Weights of a small masked image model: encoder moe expert_choice.
Rows from block 3 of the encoder of a small masked image model, named by matrix and row number. Rows with one number within an expert belong to one neuron, the router's apart. Each number is 128 + 32 x the weight over its row's rms, rounded and kept within 0 to 255. All counts start at 0. After the name is the row's rms in percent of the matrix's.
Before each expert's rows are labels from the 100 images, of 14976, where the router gives the expert most weight on average: "place" is the part of the image that holds the peak. Only what is clearly more common there than usual is listed. The data: capsule endoscopy frames (Kvasir-Capsule). In brackets: how many of the 100, against the usual share in percent.
# router: router (encoder.blocks.3.mlp.router.weight, 4x384, trained with AdamW), inputs 192-287
# up: expert up (encoder.blocks.3.mlp.up, 4x768x384), inputs 192-287
# down: expert down (encoder.blocks.3.mlp.down, 4x384x768, transposed), outputs 192-287

# expert 1
place: top left (100 vs 14.1)
router.1 096 [122 103  80 111 128 169 186 160 127  94 143 135 169 128 128 111 129 129 105  91 140 121 154 114 112 149 133  84  86 124 117 209  76 136  47 131 117 156  87  80 103 120  73  81 119 182  91 142 146 171 141 134 130 122 139 121 166 162  59 109 105 145 169 171 139 116 127 130 131  96 152  79 139 144 135 160 160 159  96 135 125 151  83  98 162 104 117 119 102 145  91 125 111 195 120 142]
up.0 107 [146 159 128 143 131 111 125 116 109 130  97 134 160  82 102 112 133 135 125 166  99 183  53 110  75  70  84 143 114  71 127 171  96 129 120 117 128  78 132 124  88 151 107 125 120 156 131 140 117 117 160 146 123 129  69 140 136 159 157 114 117 166 164 100 181 177 167 152 142 110 143  89  98 139 111  75 114  99 102  91 197 135 146  89  95 114 147 153  81 153 100 118 124 164 175  59]
down.0 106 [107 141 115 118 158 153 115 149 145  82 170 138  94 163 189 162 114 146 157 153 189  93 134 166  87 118  97 100 111 126 159 140 155 150 147 147 127 206  43 118 154 161 110  69  80 142 171 118 113  93 127 178 135 115 123 181  74 130 167 151 129 127 119 196 193  46 131 108  69 130  81 112 183  79 152  92 175 117 172 133  73 144  59 117 176 145  63 138  89 107 100 120 136 113  90 137]
up.1 138 [182  85 117 161 130 189 153 115 166 113 150 126 184 150 143 139 130 106  86 112 128 141 132 155 136 137 145 137  91  99 144 114 120 186 120 118  98 137 112 136 160 173 120  78 135 174 101 122 131 139  91 111 148 125 133  82 193 116 118 167 123 145 136  97 196 149 196 132 134  85 132 126 128  55 163  74  96 149  66 114 191 170 178  74 158  98  71 121 146 175 156  61  97 164 148 140]
down.1 149 [ 97 172 124  77 153 120 136 148  91  89  87  67 165 131 126 160  80 158 126 135 146 124 122 143  88 183 129 154 134 192 157 110 121 127 145  56 140  88  47 100 188 104 117 134 101 166 163 124 119 166 108 140 132 102 140 129  70 177  97  46 137 133 140 168 124  90 128 113 109 178  84  83  73 125 121 160 124 162 201 113 136 130 157 152 108 121 114 131 168  57 144 141 150 101 113 132]
up.2 105 [118 196 156 147 137 113 150 164  87 221 148 136 111 174 148 100  95 120 142 106 154 101 191  93 131  57 112 112  95 151  89 159  89 170 175 161 147 133 180  85 111 115  71 142 101 127  57 138 150  62 178 155  49 129  94 109 110 139 221 158  64 165 132 112 171 117 113 109 175 144 159 101 128  90  82 176 178 155 170 116 147 114 138 139 136 200 140 173 123 126 112 164 155  71  96 125]
down.2 110 [142 103 167 154 109 130 112 101 153 121 125 159 101  88 164 165 112 148 132 101 129 121 113 134 103 118 163 138 132 107  62  89 137  72 151 149  93 140 124 120 163 209 118  85 136 128 138  92 124 114 127 103 166 171  90 125 119 127  97 165 146  92 113 115  98 175 137 118   8 124 134  98 173  64 167 131 126 125 172 148 185 117 108 102 118  95 110 113 154 189  71  45 148 118  76 154]
up.3 097 [ 47 184 102 160 183 132  98  92 154 103 113 106 177 145 119  84 160 136 111 133  76 164 170 152 128  99 140  81 188  98  98 113 114 154 122 121 127  72 110 182 124  60 161 176  48 141 126 186 126 136 103 127  58 189 135 120 153 117 141 107 121 121 141 103 134 112 131 116 116 102 126 115 153 119 154 164 144 141  65 104  76 137  43 111  78 147 151 152 128 128 137 174  87 152  53 157]
down.3 097 [211 164 111  75 114 145 112 176 136 116  57  98 105 119 141 162 148 110 112 151 157 129 168 127  72  62 158 159  78 146 134 124 160 113 120 100 112  92 105 117 120 137 184 151 142  99 180 147  72 161 154  82 131  98 120 168  65 145 114 119 108 142  83 118 148 140  70 139 105 164 115 142 106 117 144  99  94 100 114 204 156  86 145 120 132 109  88 110 135 152 108 118 159 107 115 130]
up.4 107 [137 146 131  95  70 125 124 112  72 144  88 135  46 143  76 127 156 133 119  51 143 129 126 102 161 117 105 100  97  96 104 102 138 110 174 165 127 183  76 180 130 178 170  71  77 188 128 161 145  98 154 106 187 145 142 118  94 134  88 102  92 108 107  68 141 137  77 117 119 116 142  92 184 172 114 121  92  86 169 117 159  88 121 113 128  55  75 122 173 148 113  92 127 138 132 112]
down.4 114 [114 110 170 146 173 146 123 131 152 112 116 125 149 125 167 171  73 112 121 178 114 115  93 131 101  75 114 108 122  94 152 177 103 136 159 136 138 145 138 110 114 119 168 171 110 117  91 127  74 118 108 157 107 118  97  85  98 145 125 134 131  62 117 115 143 124 209 157 108 105  77 150 138  97  66 125 102 164  96 160 126  99 103 193 144 170  90 120 101 149 105 181 122 156 102 181]
up.5 094 [ 84 132 100 143 115 146 170 127 118 178 119 103 151  96  75  90 121  86  72  92 115 106 152 156  83  98 132  84 100 171  87 160 161 159 109 128 148 141 138 144  96  95 117  96 211 192 106 135 157 161 157 151 156 132  81 151 142 174  58 131 131 158 129 137 163 144 102 105 140 145 108  53  82  73 122 129  92 138 122 145 138 134 125 213 116 119 155 124 158 124  90 100  61 137 115 182]
down.5 103 [164 114 182 125 170 100 138 148  96 128 126 124 106  87 176 106  80 129 180 110 113 166 121 135 151 127 158  73 115 122 166 122  89 125 130 163 108 103 170 103 186 162 171 155 124 105  91 173  77  82 102 178 126 162 171 145 107 121 168 107 110  79 115 170 173  91 137 135  74 164 160  91 119 140 170  69 171 160  91 154 148  96 130 160 140 120 113 108 152 120 128 152 121 169  80 121]
up.6 108 [136 126 142 126 135 104 133  97 119 137 115  97 149 151 109  97 150  71 132  64 112 147 110 172  90 226 175  78 128 182 159 136  53  73 107 163  86  98 107 169 152  99 161  99 175 102  89 131 124 120 121 127 177 106 136 141 130 100 167  86 145  98 114  85 115 123 137 168  84  95 117  76 131 119 162  88 122 178 102 118  66  93 118 151 142  98  30  97 145 154 123  97 123 202 149 140]
down.6 114 [ 69 167 124 144 134 118 129 169 144 155 147 126 139 118 152  91 166 141 120 122 127 176 128 153  87 129  92 110 142 128 112 133 139 156 140 138 139 153 152  99 103 119 162 200  84 140 101 124 155 149 120 168  95  94 163  79  72 129  80  78 113 132 149 149 129 143 167  93 158 127 124 134 112  96 127 120 115  98 126 146 147 131 127 190 161 103 113 149 132 147 131 193  88 128 191 155]
up.7 116 [ 98 114  94  98  98  72 159 204 156 103 205 139 134 122 119 114  96 140 155 105 137 142 155 157 110 126 160 106 133 148 139 180 159 144 146 146  87 167 122 139 135 122 113 127 106 162  57 122  96 137 147 133 120 106  89 137 180 166 116 121 177 110 161 108 110 106 169 145 167  91 116 123 165 103 123 155 131 164 120 143  99 170  66 130 184  87 124 155 158 185 112 151 137 162 107 126]
down.7 128 [106 100 104 140 172 139 151 171 151 103 126  73 182 130 125  98 149 160  58 168 156  60 162 149  85 104 103  98  91 131  85 147  58 116 140 134 126  76 144 141  95  74 145 149 117  44 133  78 141 123 145 146 196 143 166 118 107 118  98  98 119 177 145 127 108 145  97 147 115 128 120 104 157 148 151 125 157 106  92 114 145  90 106 145  92  97 121 181 124  83 129  98 131 111 175 134]
up.8 103 [126 127 171 134 146 124 107 124 143 137 181 115 113 184 128  90 113 107  86 187 104 124 104 117 137 132 119 117 153 111  96  55 117 146 121 116  60 129 113 134 155 171 129  83 141 156 112 151 160 146  82 115 192 176  58 115 106 176 112 104 134 133 108 131 116  83 128 152  95 144  88 150 107 152 143 171 114 178 127 173  94 123 156 149 198  92 132 124 109 115 103 102 141 155 169 103]
down.8 096 [162 112 132  78 150 141 126 143 104  72 133 133 142 187 153 166  75 122 124 101 137 184 145 232 130 144  95 123 183  93 136 142 142 126 111 108 141 100 118 114 155 125 164 142  61 148 127 119 109 167 121 123 125 179 147 152 127 133 132  69 139 106 229 113 135  61 137 142 137 131 140 151 129 126 146  97 131 135 145 139 183 209 118 157  83  98  78 132 117 188 143 197 118  95 148 156]
up.9 121 [141 156 144 118 153  97 119 121  57 107 106  98 160 154  61 129 103  85 117  85 102 134 129 162  64 130 159 136  78  67 140 153 116 151 149 101  95 103 127 132 109  96 173 145  97 152 147  94 184  98 130 128 141 163 182  97 187 127 107 166  69  93 151 157 185 143 141 122 144 118 139  65  89 134 163 113 175 131 153 125 156 142 123 126 130 128 144  83  93 179 146 156 111 148 132 161]
down.9 130 [ 80 124  82 159 178 146  94  94 192  91 144 138 133 127 154 166 116 157 129 172 146 130 113 125 149 158 134 118 161 148 167  89 130  91 103 111 108 134  54 119 165 136 163 154 142 133  96 193  76 117 153 123  88  88 124 113 134 125 106  75 148 107 144  74  75  91 124 150 105 171 116 152 172  96  85 111  66 163 136 181 105  77  86  75 163 107 114 145 137 110 129 118  88 135 112 154]
up.10 119 [173 106 146 183  76 102 103  98 163 113 153 138  90  65  84 158 147 111 155  83 160 112 158 177 105 165 133 134 150 203 141 139 107 131 137 127 158 119 155  94 104 159 163  74 101 162  37  76 105 176 134  70 154 105 140  41 127  88 116 143 133 110 109 134  91 140 123 157  88 121 149 166 142 107 122 156 112 156 156 118  93 146  94 134 119 118 127 115 144 132 159 166 103 129 116 129]
down.10 122 [109 102 124 160 148 117 139 181  88 189 138 140 173 158 127  84 163 146 143 151 116  85 134 121 147 151 237 147 119  85  90 165  85 125 168  99  80  60 183 128 134  84 184 162 159  77 104 138  86 187  82 179 135 152 115 153 138 157 164 150  62 152 124 133 196 165 133 129 187 110  73 137 129 133  33 187 105 162 114 136 119 121 134 130  85 165 153  90 138 126 157 150  66 143 133  77]

# expert 2
place: bottom right (77 vs 14.1)
router.2 123 [113 106 135 143 120  73 141 103 114 167 137 133 113 123  83 117 141 114 144 187 145 204  96 141 138  82 148 106 109 144  93  59 182 132 180 134 151  84 152  88 186 151 102 180 129 122 174 134 142 163 113 140  86  71 148 117 118  94  86 147 109  61  85 161 119 205 115 135 138 171 159 168 122 119 130  49 133 113 117 117 191 190 132 103 118 165 124  91  99 138  98 125 141  88  78 151]
up.0 105 [122 139 193 133 107 150 130  78 130  96  77  65 106  85  69 157 139 136 113 143 135 188 119 183 107  89 177 169 130 141 134 140 137 135 164 147 112 145 183 152 171 178 127 162 136 101 160 144  90 125 126 144  74 114 118  71 173 143 150 130 155  70  86 152 149 153 175  75 121 127  89 106 165 127 154  82 139 160 146 152 166 150 111 133 112 141 155  80 109 133 149  80 143 167 154 138]
down.0 110 [136  65 157 139 170 174  90 155 112 134 159 140  70  99 150 118 130 170 115 110 131 127 145 135  80 142 125 162 113 157 127 115 120 166 148 147 129  99 142  96 126 162 180 169  86  92 133 166 172 143 149 147 174 142 128 145  70 108 109 163 130 156 125 129 142  93 101 143 123 169  65 150  94 151 129  62 160 150 131 101  71  97 102 132 140 117 125 137 182  73 100 137 124 113 127 164]
up.1 067 [174 189  92 140  90 120  94  76 150 163 115 110 124 171 157  50 176 120 136 138 156 140 120  34 135  91  95  58 155 127 158 152 173 130 140 156 153 197 148  78 143  97 195  65 100 123  97 136 112  91 174 128 100 123 162  73  84  84 171 177 137 158 121  74 132 102 150 124 234 177 109 141 110  88  69 108 122 151 137 148 125  88 108 177 114  80 173 121 173 100 117 107  89 151 106 148]
down.1 062 [168 128 119  99 136 141 121 105 194 142 108 131 139 126 173 127 155  99 147  95  77 128 105 102 161 118 126 155  99 114 150 144 144 122 168 140 113 102 126  86 109 153 108 130 158  87  98  53 106  22 108 133 117 129 164  40 110  68 175 128 129 106  64 122  90 150 165 163 183 119 152 110 149 149 101 122 128 141 117 141 161 112 191 103 141 190 176 135 123  98 142 115 117  70 108  89]
up.2 069 [124 103  63 149  94 140 139  83 164 126 118 112 143 154 159 131  83  98 109  76 113 123 112 141 144 109 113 102  85  84 111 228 120 125 122 102 126 115 162  90 167 139  89 142  79 145 132 153 134 141 163 120  83 159 104 154 158 103  84 174 153 164 138 148 156 107 132 159  80 140 112 198 150  99 171  96  93 141 150 145 144 161 172 135 109 152 115  81 111 209  96 116  85 115 102 126]
down.2 063 [175 130 166 105 140  87 132 137 162 152 170  49 128 152 112 136 149 166 105 162 163  99 131 149 120 136 138  76 154 158 136 109 141 172  86 145 152 136  93 107 103 147 123 141 138 184 100 171 175 126 109 100 171 178 160  97 163 179 233 143 122 174 100 127  88 134 189  89 168  89 127 108 110 110 159 129 106 172 137 100 171 158  95 120 137 127   6 110 174 139 105 153 135 126 133 157]
up.3 070 [135 127 102  80 132 127  94 170  82 124 147 157 156 147 183 164 150 138 167 105 106 189  77 103 145 133 140 105 149 129 143 167 165  92 141 112 125  77  84 103  92 152 159 109 123 124  42 113 140 175 155 162  84 131 110 137 121 134  92 161 177 129 149 110 120 103  61 133  49 163 102 102 113 102 129 147 157 143 122 117 153 118 156 153 163 144 165 173 144 120 167 159 155  51  96 105]
down.3 069 [136 146 151 103 101  89 102 157 129 112 138 167  81 183 117 161 128 151 119 126 141 141 146 153 140  68  60  79  89 134 106  92 123 133 173 144 178 168 123  68 127 129 138  83  82 132 127 173 107 170  87 118 124 128 178 100 136 137 100 107  74  93 170 107 165 148 141 102 124 150 132  87 156  89 139 126  85 123 121 161 150 153 180 122 122  86 145 156 134 145 150  63 120 132 100 138]
up.4 090 [106 117 177  69 153 102 179 122 150 171 143  95 187 141 100 105 158 166  81 125  74 122  90 103 129 131 121 116  83 141  87 155 141 133 165 123 176 116 164 128 116 124 110 141 132 121 155  82 156 156 133 176 139 143  90 129 103 116 123 130 117 156  15  93 159 164 147 174 192  92 112 154 164  92 147 139 122 190 145 120 124 193 182 101  70 139 121 170 105 127 132 202 148 103 170 103]
down.4 093 [136 158 136 147 119  92  75 114 133 150 104 148 155  94  81  84 105 136 155  96 139  47 176 109 121 161  92 121 101 128 133 148  95 164 139 160 111 164 179 140  91 107 160 147 116  54 112  91 125 109  89 130 166 123 116 198  84 118 162 136 132 128  81 125 126  85 115  38  77 162 123 112  77 168 135 149 160 128 102 126  93 138 164 207 165 151 191 201 158 122  77 182 182 141  91 166]
up.5 081 [122 126 134 120 120 141  97 114 157 125 161 128 130 148 177 180 168 145 120  97 158 136 177  97 109  75 133 164  98 123 146 159  81 166 125 150 121 180  98 137 102  78 133  96 156 154  96  90 163 132 123 140 213 152 183 115 101 113 183 169  99 117 124  86 146 125 121 112 101  90  63 118 114 139 129  80 119 167 127 129  88  94 163 194 122 177 132 122 133 173 110 132 143 115 120 126]
down.5 080 [180 104 151 158  91 103 126 133 132  96 169 139 101  79 183 141  59 170 180 130 130 148 110 165 120 123 176 141 125 133 148 125 143 136 161  96 156 165 190 114 117 119 129  79  77 151 143 159  53 202  68  90 110 137 139 113 141 102  90 145 105 137  93 105 158  85 159 186 171 148 163  98 116 115  96 131 150 121 155 101 158 146 108 146 191 150 108 121 146 140  84 179 101  82  49 153]
up.6 086 [161 130 170 103 146 178  85 187 145 137  89 107 161 175 129 149 143 108 152 182 124 147 216 108 124 144 122 182 152 131  73 119 135 135 130 138 149  69 155 127 138  98 153 141 135 120 164 103 135  69 120 136 108  83 128  66 116 177 145 143 106 144 164 106 149  86 119 142 191 132  82 154  99 156 120 163 114 163 115 137 121 147  64 134 122 113 113 114  99  97 109 143 127  82 153 164]
down.6 083 [131  56  79 105 162 178 199 172 100 109 160 168 106  98 170 158 164 151 120  79 100 128 119 110 113 103 155 116 145 176 129  66 141 129  52 158 106 202 158 144 129 156  88 125 111 142 168 135 123 155 146  80 174 115 158 150 123  96  81 155 157 135  63 156  96 133 145  81 142 164 123 104 118 145 125 122 141 148 159  75  92  45 174 146 107 136 146 111 149 116  89 180 134 151 116 126]
up.7 117 [116 145 176 102  67  97 133 149  79 175 120 124 142 158 181 150  63 110 105 130 148 143 156  82 111  91 140 150  95 184  70  47 119 124 173  97 156 144 160 158 164 131 165 138 173 108 160 199 132 176 163 147  87 109 106 107 122 145 155 101 102  68 144 122 124  83  99 152  86 164  87 154  96 125 105 136  94 113 165 150 106 123 155  52  88  92 122 125 158 118 123  90 122 119 156 119]
down.7 125 [119 114 139 121 166 205  77 113 150  67 133  91 107  96 137  96 181 144 129 105 132 131 160 101 120 177  67 117 176  79 235 123  95 127 150 195 131 110 104 115 172  92 108 135 142 147 112  67 199  90 125 103 144 158  79 161  97 101 146 114 172 138 167 107  81 158 101 120 115 103 151 164 105  94 114 151 161 135  72 110 121  48 159 165 129 164 120 160 157  73 140 148 131 159  89 147]
up.8 099 [136 170  96 144 122 136 130 128 115 143 160 142 115  82 160 127 112  99 116  57 155 160 128  68 137 203 165 192 129 110 110 100 133 112 103 158 183 122 124  89 166  96 162 172  92 121 160 114 156  76 145 171  79  87 202 114 153 136  68 167 103 117 106 115 128 154 125 158 165 106 198 154  74 125 112 104 107 152 119 132 128 128 122 146 118 104 106 101 146 188  80  97 132 157 126 113]
down.8 101 [143  80 180 119 126  82 166 174 154  95 145 183 142 137 123 109 205 124 103 104  96 117 127 107  74 138 111  81 126 174 149 145 140  96 142 187 105 156 170 147  70 141  78  70 114 113  91 107 151  84 152 112 146 124 136  73 140  38 145 207 106 181  96 107 156 105 161 118  78  93 100  99 160 109 105 179 147  94 109  83  81  89 187 124  93 121 170 168 150 113 127 174 103 142 139 132]
up.9 068 [166 177  96  88 121 153  56 119 114 135 131 156 129 139 147  73 128 110 157 124 173 108 177 119 116 153  94 144 124 152  85 129 152  63  69  90 120 142 114 138 132 105 138 111 137 166  99 136 153 105 146 137 168  38 135 120 101 158 116  79 118 183 172 126 104 161 140 190 130 145 166  41 104 167 138 141 113 135  99 121 167 101 121  93 145 152 153  99 160 109 122 180 124 127 166  86]
down.9 071 [ 81 102  98 119 109 148 151 137 168 116 124  76  69 133 125  98 130 138 126 143 147 188 135 120 150  62 149  95 131 152 123 145 122 125 120  82 133 100 132 145 107 178  82 157  90  99 160 173 101 165 118 134 127 121 107  80 135 147 116 133 156 158 158 130 176 133 114 109 197  95 121 136  99 113 184 141 100 134 102 153 132 202  77 168 113  65 159  82 117 171 122 108  90 117 168 138]
up.10 111 [101  89 105 114 118 112 150 142 135 118 158 169  95 160 181 103 131 103  90 136 104 100 135 177 171 153 139  47  18  84  63 168 105 156 116 151 118 136 154  91 138 174 115 182 203 107 124 123 133 146 103 120 114 140 133  79 120 184 121 117  90 144 115 179 147 173 130 165 196 165 101  87 142 102 118  85 134 146 127 139 115 125  90 156 163 127 142 118  85 137 162  70  86 157 165 131]
down.10 117 [ 65 127 113 144 134 142 175 107 185 155 126 121 105  87 113 157 143 113 134 137 119 133 155 109 170 131 166 112 132 125 166 134 134 132 144 108 181 186 116 175 130  70 106 127 113  67 129  98 104 120 156  90  84 193 116 175 147 131 163 153 132 134 160 143  69 129 137 104  76 101 155 107 165 122 128 103 102 180  96 112 118 118 138 141 106 158 158 117  81  54 145 117 144 116 110 104]

# expert 0
place: top right (53 vs 14.1); middle right (31 vs 9.4)
router.0 102 [119 151 166 115 124 153 131 144 175 112 144 104 112 107 147 130 168 139 105  94  88 110 166 131 138 162 143 187 178  94 169 121 125 137 180 129 141 111 142 173  90  96 184 156 176  76 110 110 142  66 123 115 164 196 126 142  94 120 198  84 139 158 108 116 104  69 143  76 117 130  47 155 147 142 163 164 155 140 104 173  73  65 110 218 121 107 149 158 133  97 163 135  89 146 192  82]
up.0 138 [142 118 137 107 122 117 131 115 187  84 176 127 130 107 139 189 120 124 107 122 124 114 163 192 116  96 188  70  98  83 112 115 182  76  77 161 149 139  95 117 109 134  78  91 143 162 113 173  93 126  99 130 160 104 132 170 141 157 161 155 159 104 155 100 158 139 156 128 143  81 121 190 163 120 125 155 111 129 157 129 118 142  76 139 119 169 117 148 134 115  44 114 106 207 101  84]
down.0 132 [146  83 134  86 110  94 143 155 121 120 120  90 122 190 115 108 102 110 132 104 178 169 159 150 180 141 173 107 114 148  79 150 142 113 110  78  83 113 126 166 110 163 122 166 157 149 116 184 159 152 147 103 164 194 100 176 133  75 130 113 149 118  85 155 154  83 109  79 131 164 148 109 153  58 141 158 131 168 152 113  84 188 134 154 102 100 110 116 197 162  59 126 147 222 184 144]
up.1 081 [149  77  67 101 110 117 110 123 140 135 135 121 151 168 176 135 148 125 173 101 145 107 159 127 130 157 162 125 150 108 110 170  90 123  94  94 108 119 124  92 106 156 150 114 159 164 111 144 138 135 133 120 138  62 120 126 138 159  98 139 151 131 190 117 187  91 150 110 100 123 142  83 151 100 153 116 219 137 189 137 107 117 179 172 113 167  99 129  99 169  74 169 110 108 197 178]
down.1 085 [110  45 123 174  75 143 173 115 143 113 118 141 134 126  61 143 156 114 166 186 140 177 155 111  82 158  88 130 193 103 111  71 129 118 119 163 188 194  88 143 174 108 170 140 196 146 121 152 166  84 134 168 146 117 115 180 137  69  96 166 131 143 133 136  71 142 168 141 148 117 120 146 124  67 104  75 127 133 158 179 148 147  72 165  56 118 129 160 193 131 128 160 161  96 121 169]
up.2 100 [111 120  78 158 109 141  72 140 111 142 127 164 164 136 118 173 145 155  74  79 117 127 127 177 110 126  74 142 161 149 137 147 166 138 126 131 232 120 113  68 113 147  59  64 117 192 173 150 133 139 146 148 168 168 126 158 151 164 186  94 102 150 135 108 123  79 211 148 149  81 109 174  99 138 151  84 101 130 117 123 105  96  66 129 146 180 121  95 130 129 111  92 156 131 152 100]
down.2 105 [156  71 155 143 126 115 122 113 108  95 122 105 108 146  88 106 126 147 127 146  85 166 161 130 157 102 148  82 118 131  96 103 103 144 135 121 151 114  96  92 134  93 132 170  95 175  61 102 156 142 101  85 140 118  81 107 120 183  78 130 123 151 153 143 117 170 151 147  82 153 149  95 142 138 120 126 149 109 150  94  90 126 197 145 128 110 110  83 138 123 168  76 170 139 120  82]
up.3 061 [128 143 168 173 116 101 122 132 116 130 113 168 133 119 143 120 107 120 175 118  77 106 187 133 106 122 108  83 142 111 212 131  93 129 131  90 118 122 153 106 128 142 185  98 121 134 139 115 142  55 167  77 118 123 139 158 118 163 113  88  44 126 164 139  99 175 123 118 164 114 132 119 131  91 132 110 107 133 138 101 164 145 130 153  37 144 179 147  97 161  62 121 166 113 127 121]
down.3 067 [145  73  85 127 134 149 140 160  96 110 126 131 133  90  46 121 128 125  90 116 129 147  65  80 180 154  76 157  93 147 161 126 144 116 127 134 128 154  79 143 129 107 122 123 101 145 166 133 107  47 103 142  93  79 126 118 126 102 129 128 133 153 142 106 181  97 146 158  73 157 162 111 175  87  79 130 174  76 104 126  92 116 118 126 137 122  78 115 111  74 183 141 155 103 131 172]
up.4 101 [ 88 118 110 168 129  61 126 109  90 169 123 136  99  49  77 128 116 128 126 151 107 116 131 109 134 134 128 119 104 125 167 139  88 135 143  81 130 121 146  91 123 164 115  65 123 161 137 104 114 160 194 188 116 137 118  89 150  99 134 180 104 123 117  82 156 129  84 143 129 118 148 166  58  37 135 182 102  80  95 101 133 175  69 142 138 127 112 169 120 155 153 149 150  99  94 108]
down.4 108 [104  80 128 157  84 152 172 167  84 164 134 179 122 159 122  72 159 125 154 106 139 129 122 119 124 122 111 114 133 166 121  86  72  91  74 175 144  55 145 185 170 139 137 146  84 152 175 138 141 139  42 172 183  77 157 208 113 137 147 112 147 134 174 125 121 143 165 147 110 101 124 146 131 138 130 111 130 103 105  71  89 153  94 151 113  95 173 104 180 123 109 194 132 183 181 108]
up.5 075 [123 103 109 103 102 103 112 108 160 135 123 191 159 107 170 148 170 114 116 118 109 101  83 107  66 127 144 134 137 133 138 117 135 125 127 142 131 144 133 157  99 151 130 148 138 119 125 102  96 137 176 186 105 156 144  97 113 118  89 105 166 104 181 145 128  87 111  86 156 145  77 160 147 151  50 182 117 137 123 128  65 124  64  91 159 153 177 194 177 140 156 150 120 122  66  68]
down.5 076 [ 94 159 172 116 177 118 125 158 135 207 111 133 106 123 120 128 109 132 182 155 136 137 124 125 116 140  68 109 114  88  60  93 130  89  86 127 124  99  93 119 122 102 108 173 130 183 138 132 149 107  77  72 138 106 136 132 121 126 135 119 192 121  71 169 111 125 171 121 149 157 139 113 125 144 151 164 164  87 129 111 126 112 112  99 129  89 165 100 124 108 160 176 129 111 148 119]
up.6 108 [102 136  87 174 123 105 133 149 197 100 122 155 179 133  58 168 126  96 148 150 174 162 111  91  82 177 122 104 192 121 170 131  84 103 131 141  66 116 154 114 115 165  95 125  53 114 126 201 138 107 149 140  92 107 102 110 108 161 134 104 107 123 143  96 151 129  84 166  90 142 115 203 166 174 131  60 119 138 141  38 210 206 188 119 113  66 105 135 134 132 135 135 110  85  95 130]
down.6 118 [135 134 174  97 156 181 110 124 159 137 145 172 116  51 131  96 151 133  41 136  90  93 127 177 131 139  97 171 100 221  80 155 168 141 121 142 128 112 137 120 197 130 138 112 157 165 178 123  94 136 130  85 139 114  91 183 167 103 110 142 133 135 148  97 166 171 175 109 129 110 160  90 149  45 145 176 107 123  97 162  71  66 106  95 131  84 113 130 116 106  90 122 128 118 205 153]
up.7 096 [ 66 161 123 120 101 119 138  86 134  92 150 103 187 108 170 113 186 128 170  93 117 167 144 129 109  85 154 110 122 156  98 124 127 107 101 107 143 194 111 148 104 172 116 172 130 136 148  74 112 165 129 121  91 115 145 138 137 121  47 122 192  56 132  85 140 130 139  97 184  87 115 137 138 120 110 232 105 155 133 108 136 138  83 138 159 134  51 142 144 148  75  85 135 151 129 137]
down.7 104 [165 149 126 154 123 153 112 195 131 164 150 107 128 177 114  95  93  93 109 151 190 140 134 139 123 157 164  91 107  70 154 137 163  94 186  99 129  99  88 111 125  66 113  97 165 132 103 169 145 147 126 167 159 116 137 106  66 136 225 120 139 106 154 156 112 165 147 101 145 178 144  98 104 132 192  94 144 121 149 153 166 113 107 145  81 130 137  67 183 121 174 183  62  71 158  98]
up.8 085 [231 123  96 147 130 155  77 142 133 119 119 157 115 172 151 110 138 147 138  95  82 181 113 148 140 168 127 180 108 181 141  61  59 119 117 138 147 120 104 162 134  92 151 133  98 115 145 133 156 112 106 117 139  81 140 125 180  86 112 132 172 129 115 163 132 105 116  95 138  68  97 123 169 174 115 148 122 113 120 117 135 107 171 126 121  80  82  88  75 142 117 148 155 150  97 147]
down.8 087 [104 124 136 107 106 129 159 163  79 180 115 125 178 108 127 107 127 117 152 141 114 196 110 167  57 134 169  43 146  65 132 104 154 161  92  74  92 131  98  89  97 120  99 121 128 116 137 118 128 111 111 118  76 195 204 135 170 111  98 104 115 131 146 107 145 132 148  85 118  80 141 140 120 111  92 148  89  97 146 131 111 137 147 132 123 150 157 132 167  63 106 194 102 114 110 122]
up.9 081 [121 147 131 134 116  70 113 137 113 217  97 175 152 205 137 146 148 148 139 148 146 130 156 122 123  89 126 173 146  89 139  82 177 125 191 148 159 129 119 100 123 111 142 131 123 149 107 139 138 143 172 129 151 106 139 128 192 140 147  85 155 121 157  67 152 151  87 119  84 151 131  99 159 112  83 124 147  92 102 140 108 135 135 126 108 161 131 138  92 142 227 118  67 164 206 121]
down.9 081 [140 125 151 116 116 173  68  55 145 162  99 124 144  80 121 139  84  92 108 105  87 143 118 140 190  98 100 117 204 180 120  91 105 180  90  70 125 132 109 135 144 122 131 174 137 192 159  96 151 142 147 157 149  85 128 185 153 125 160 122 180 163 155 169 186 116 150 100 139 177 148 156 178 136 133 102 116 113 136  98 167 125 169 154 162  72 187 175 175  60 149 106 144 154  72 175]
up.10 094 [158 117 124 108  91  78  95 126 140  67  91 114 127 120  97 142 204 153  93 133 174  85 130 101 210  84 109 101 105 142 143  99 156 164 114 123 152 152 128 103  94 117 176 112 147 112 184 122 173 183 114 152  75 125 114 128  63 144 152 212 127 117 143 150  78 123 137 132 117 156 114 109  65 185 117 143 135  78 103 178 134  91 141 128  55 164  91 115 145 124 121 143 125  93  52  68]
down.10 087 [136 156 132 120 134 131 131 117 145 150 115 103 135 157 162 105 136 119  96 131 135 156 131 158  80 131 171 191 118 120  78 127 107 139 147 107  74 138 161 142 141 153 123  98 125 106 145 113 140 116 112  83  86 178 123 136 156 139  61 117 151  87 105 113 123  97 147  66 128 120 167  78  79 128 136  73 134 148  91 104 122 194 116 116 195 188 122 122 117 153 132 109 137 109 184  76]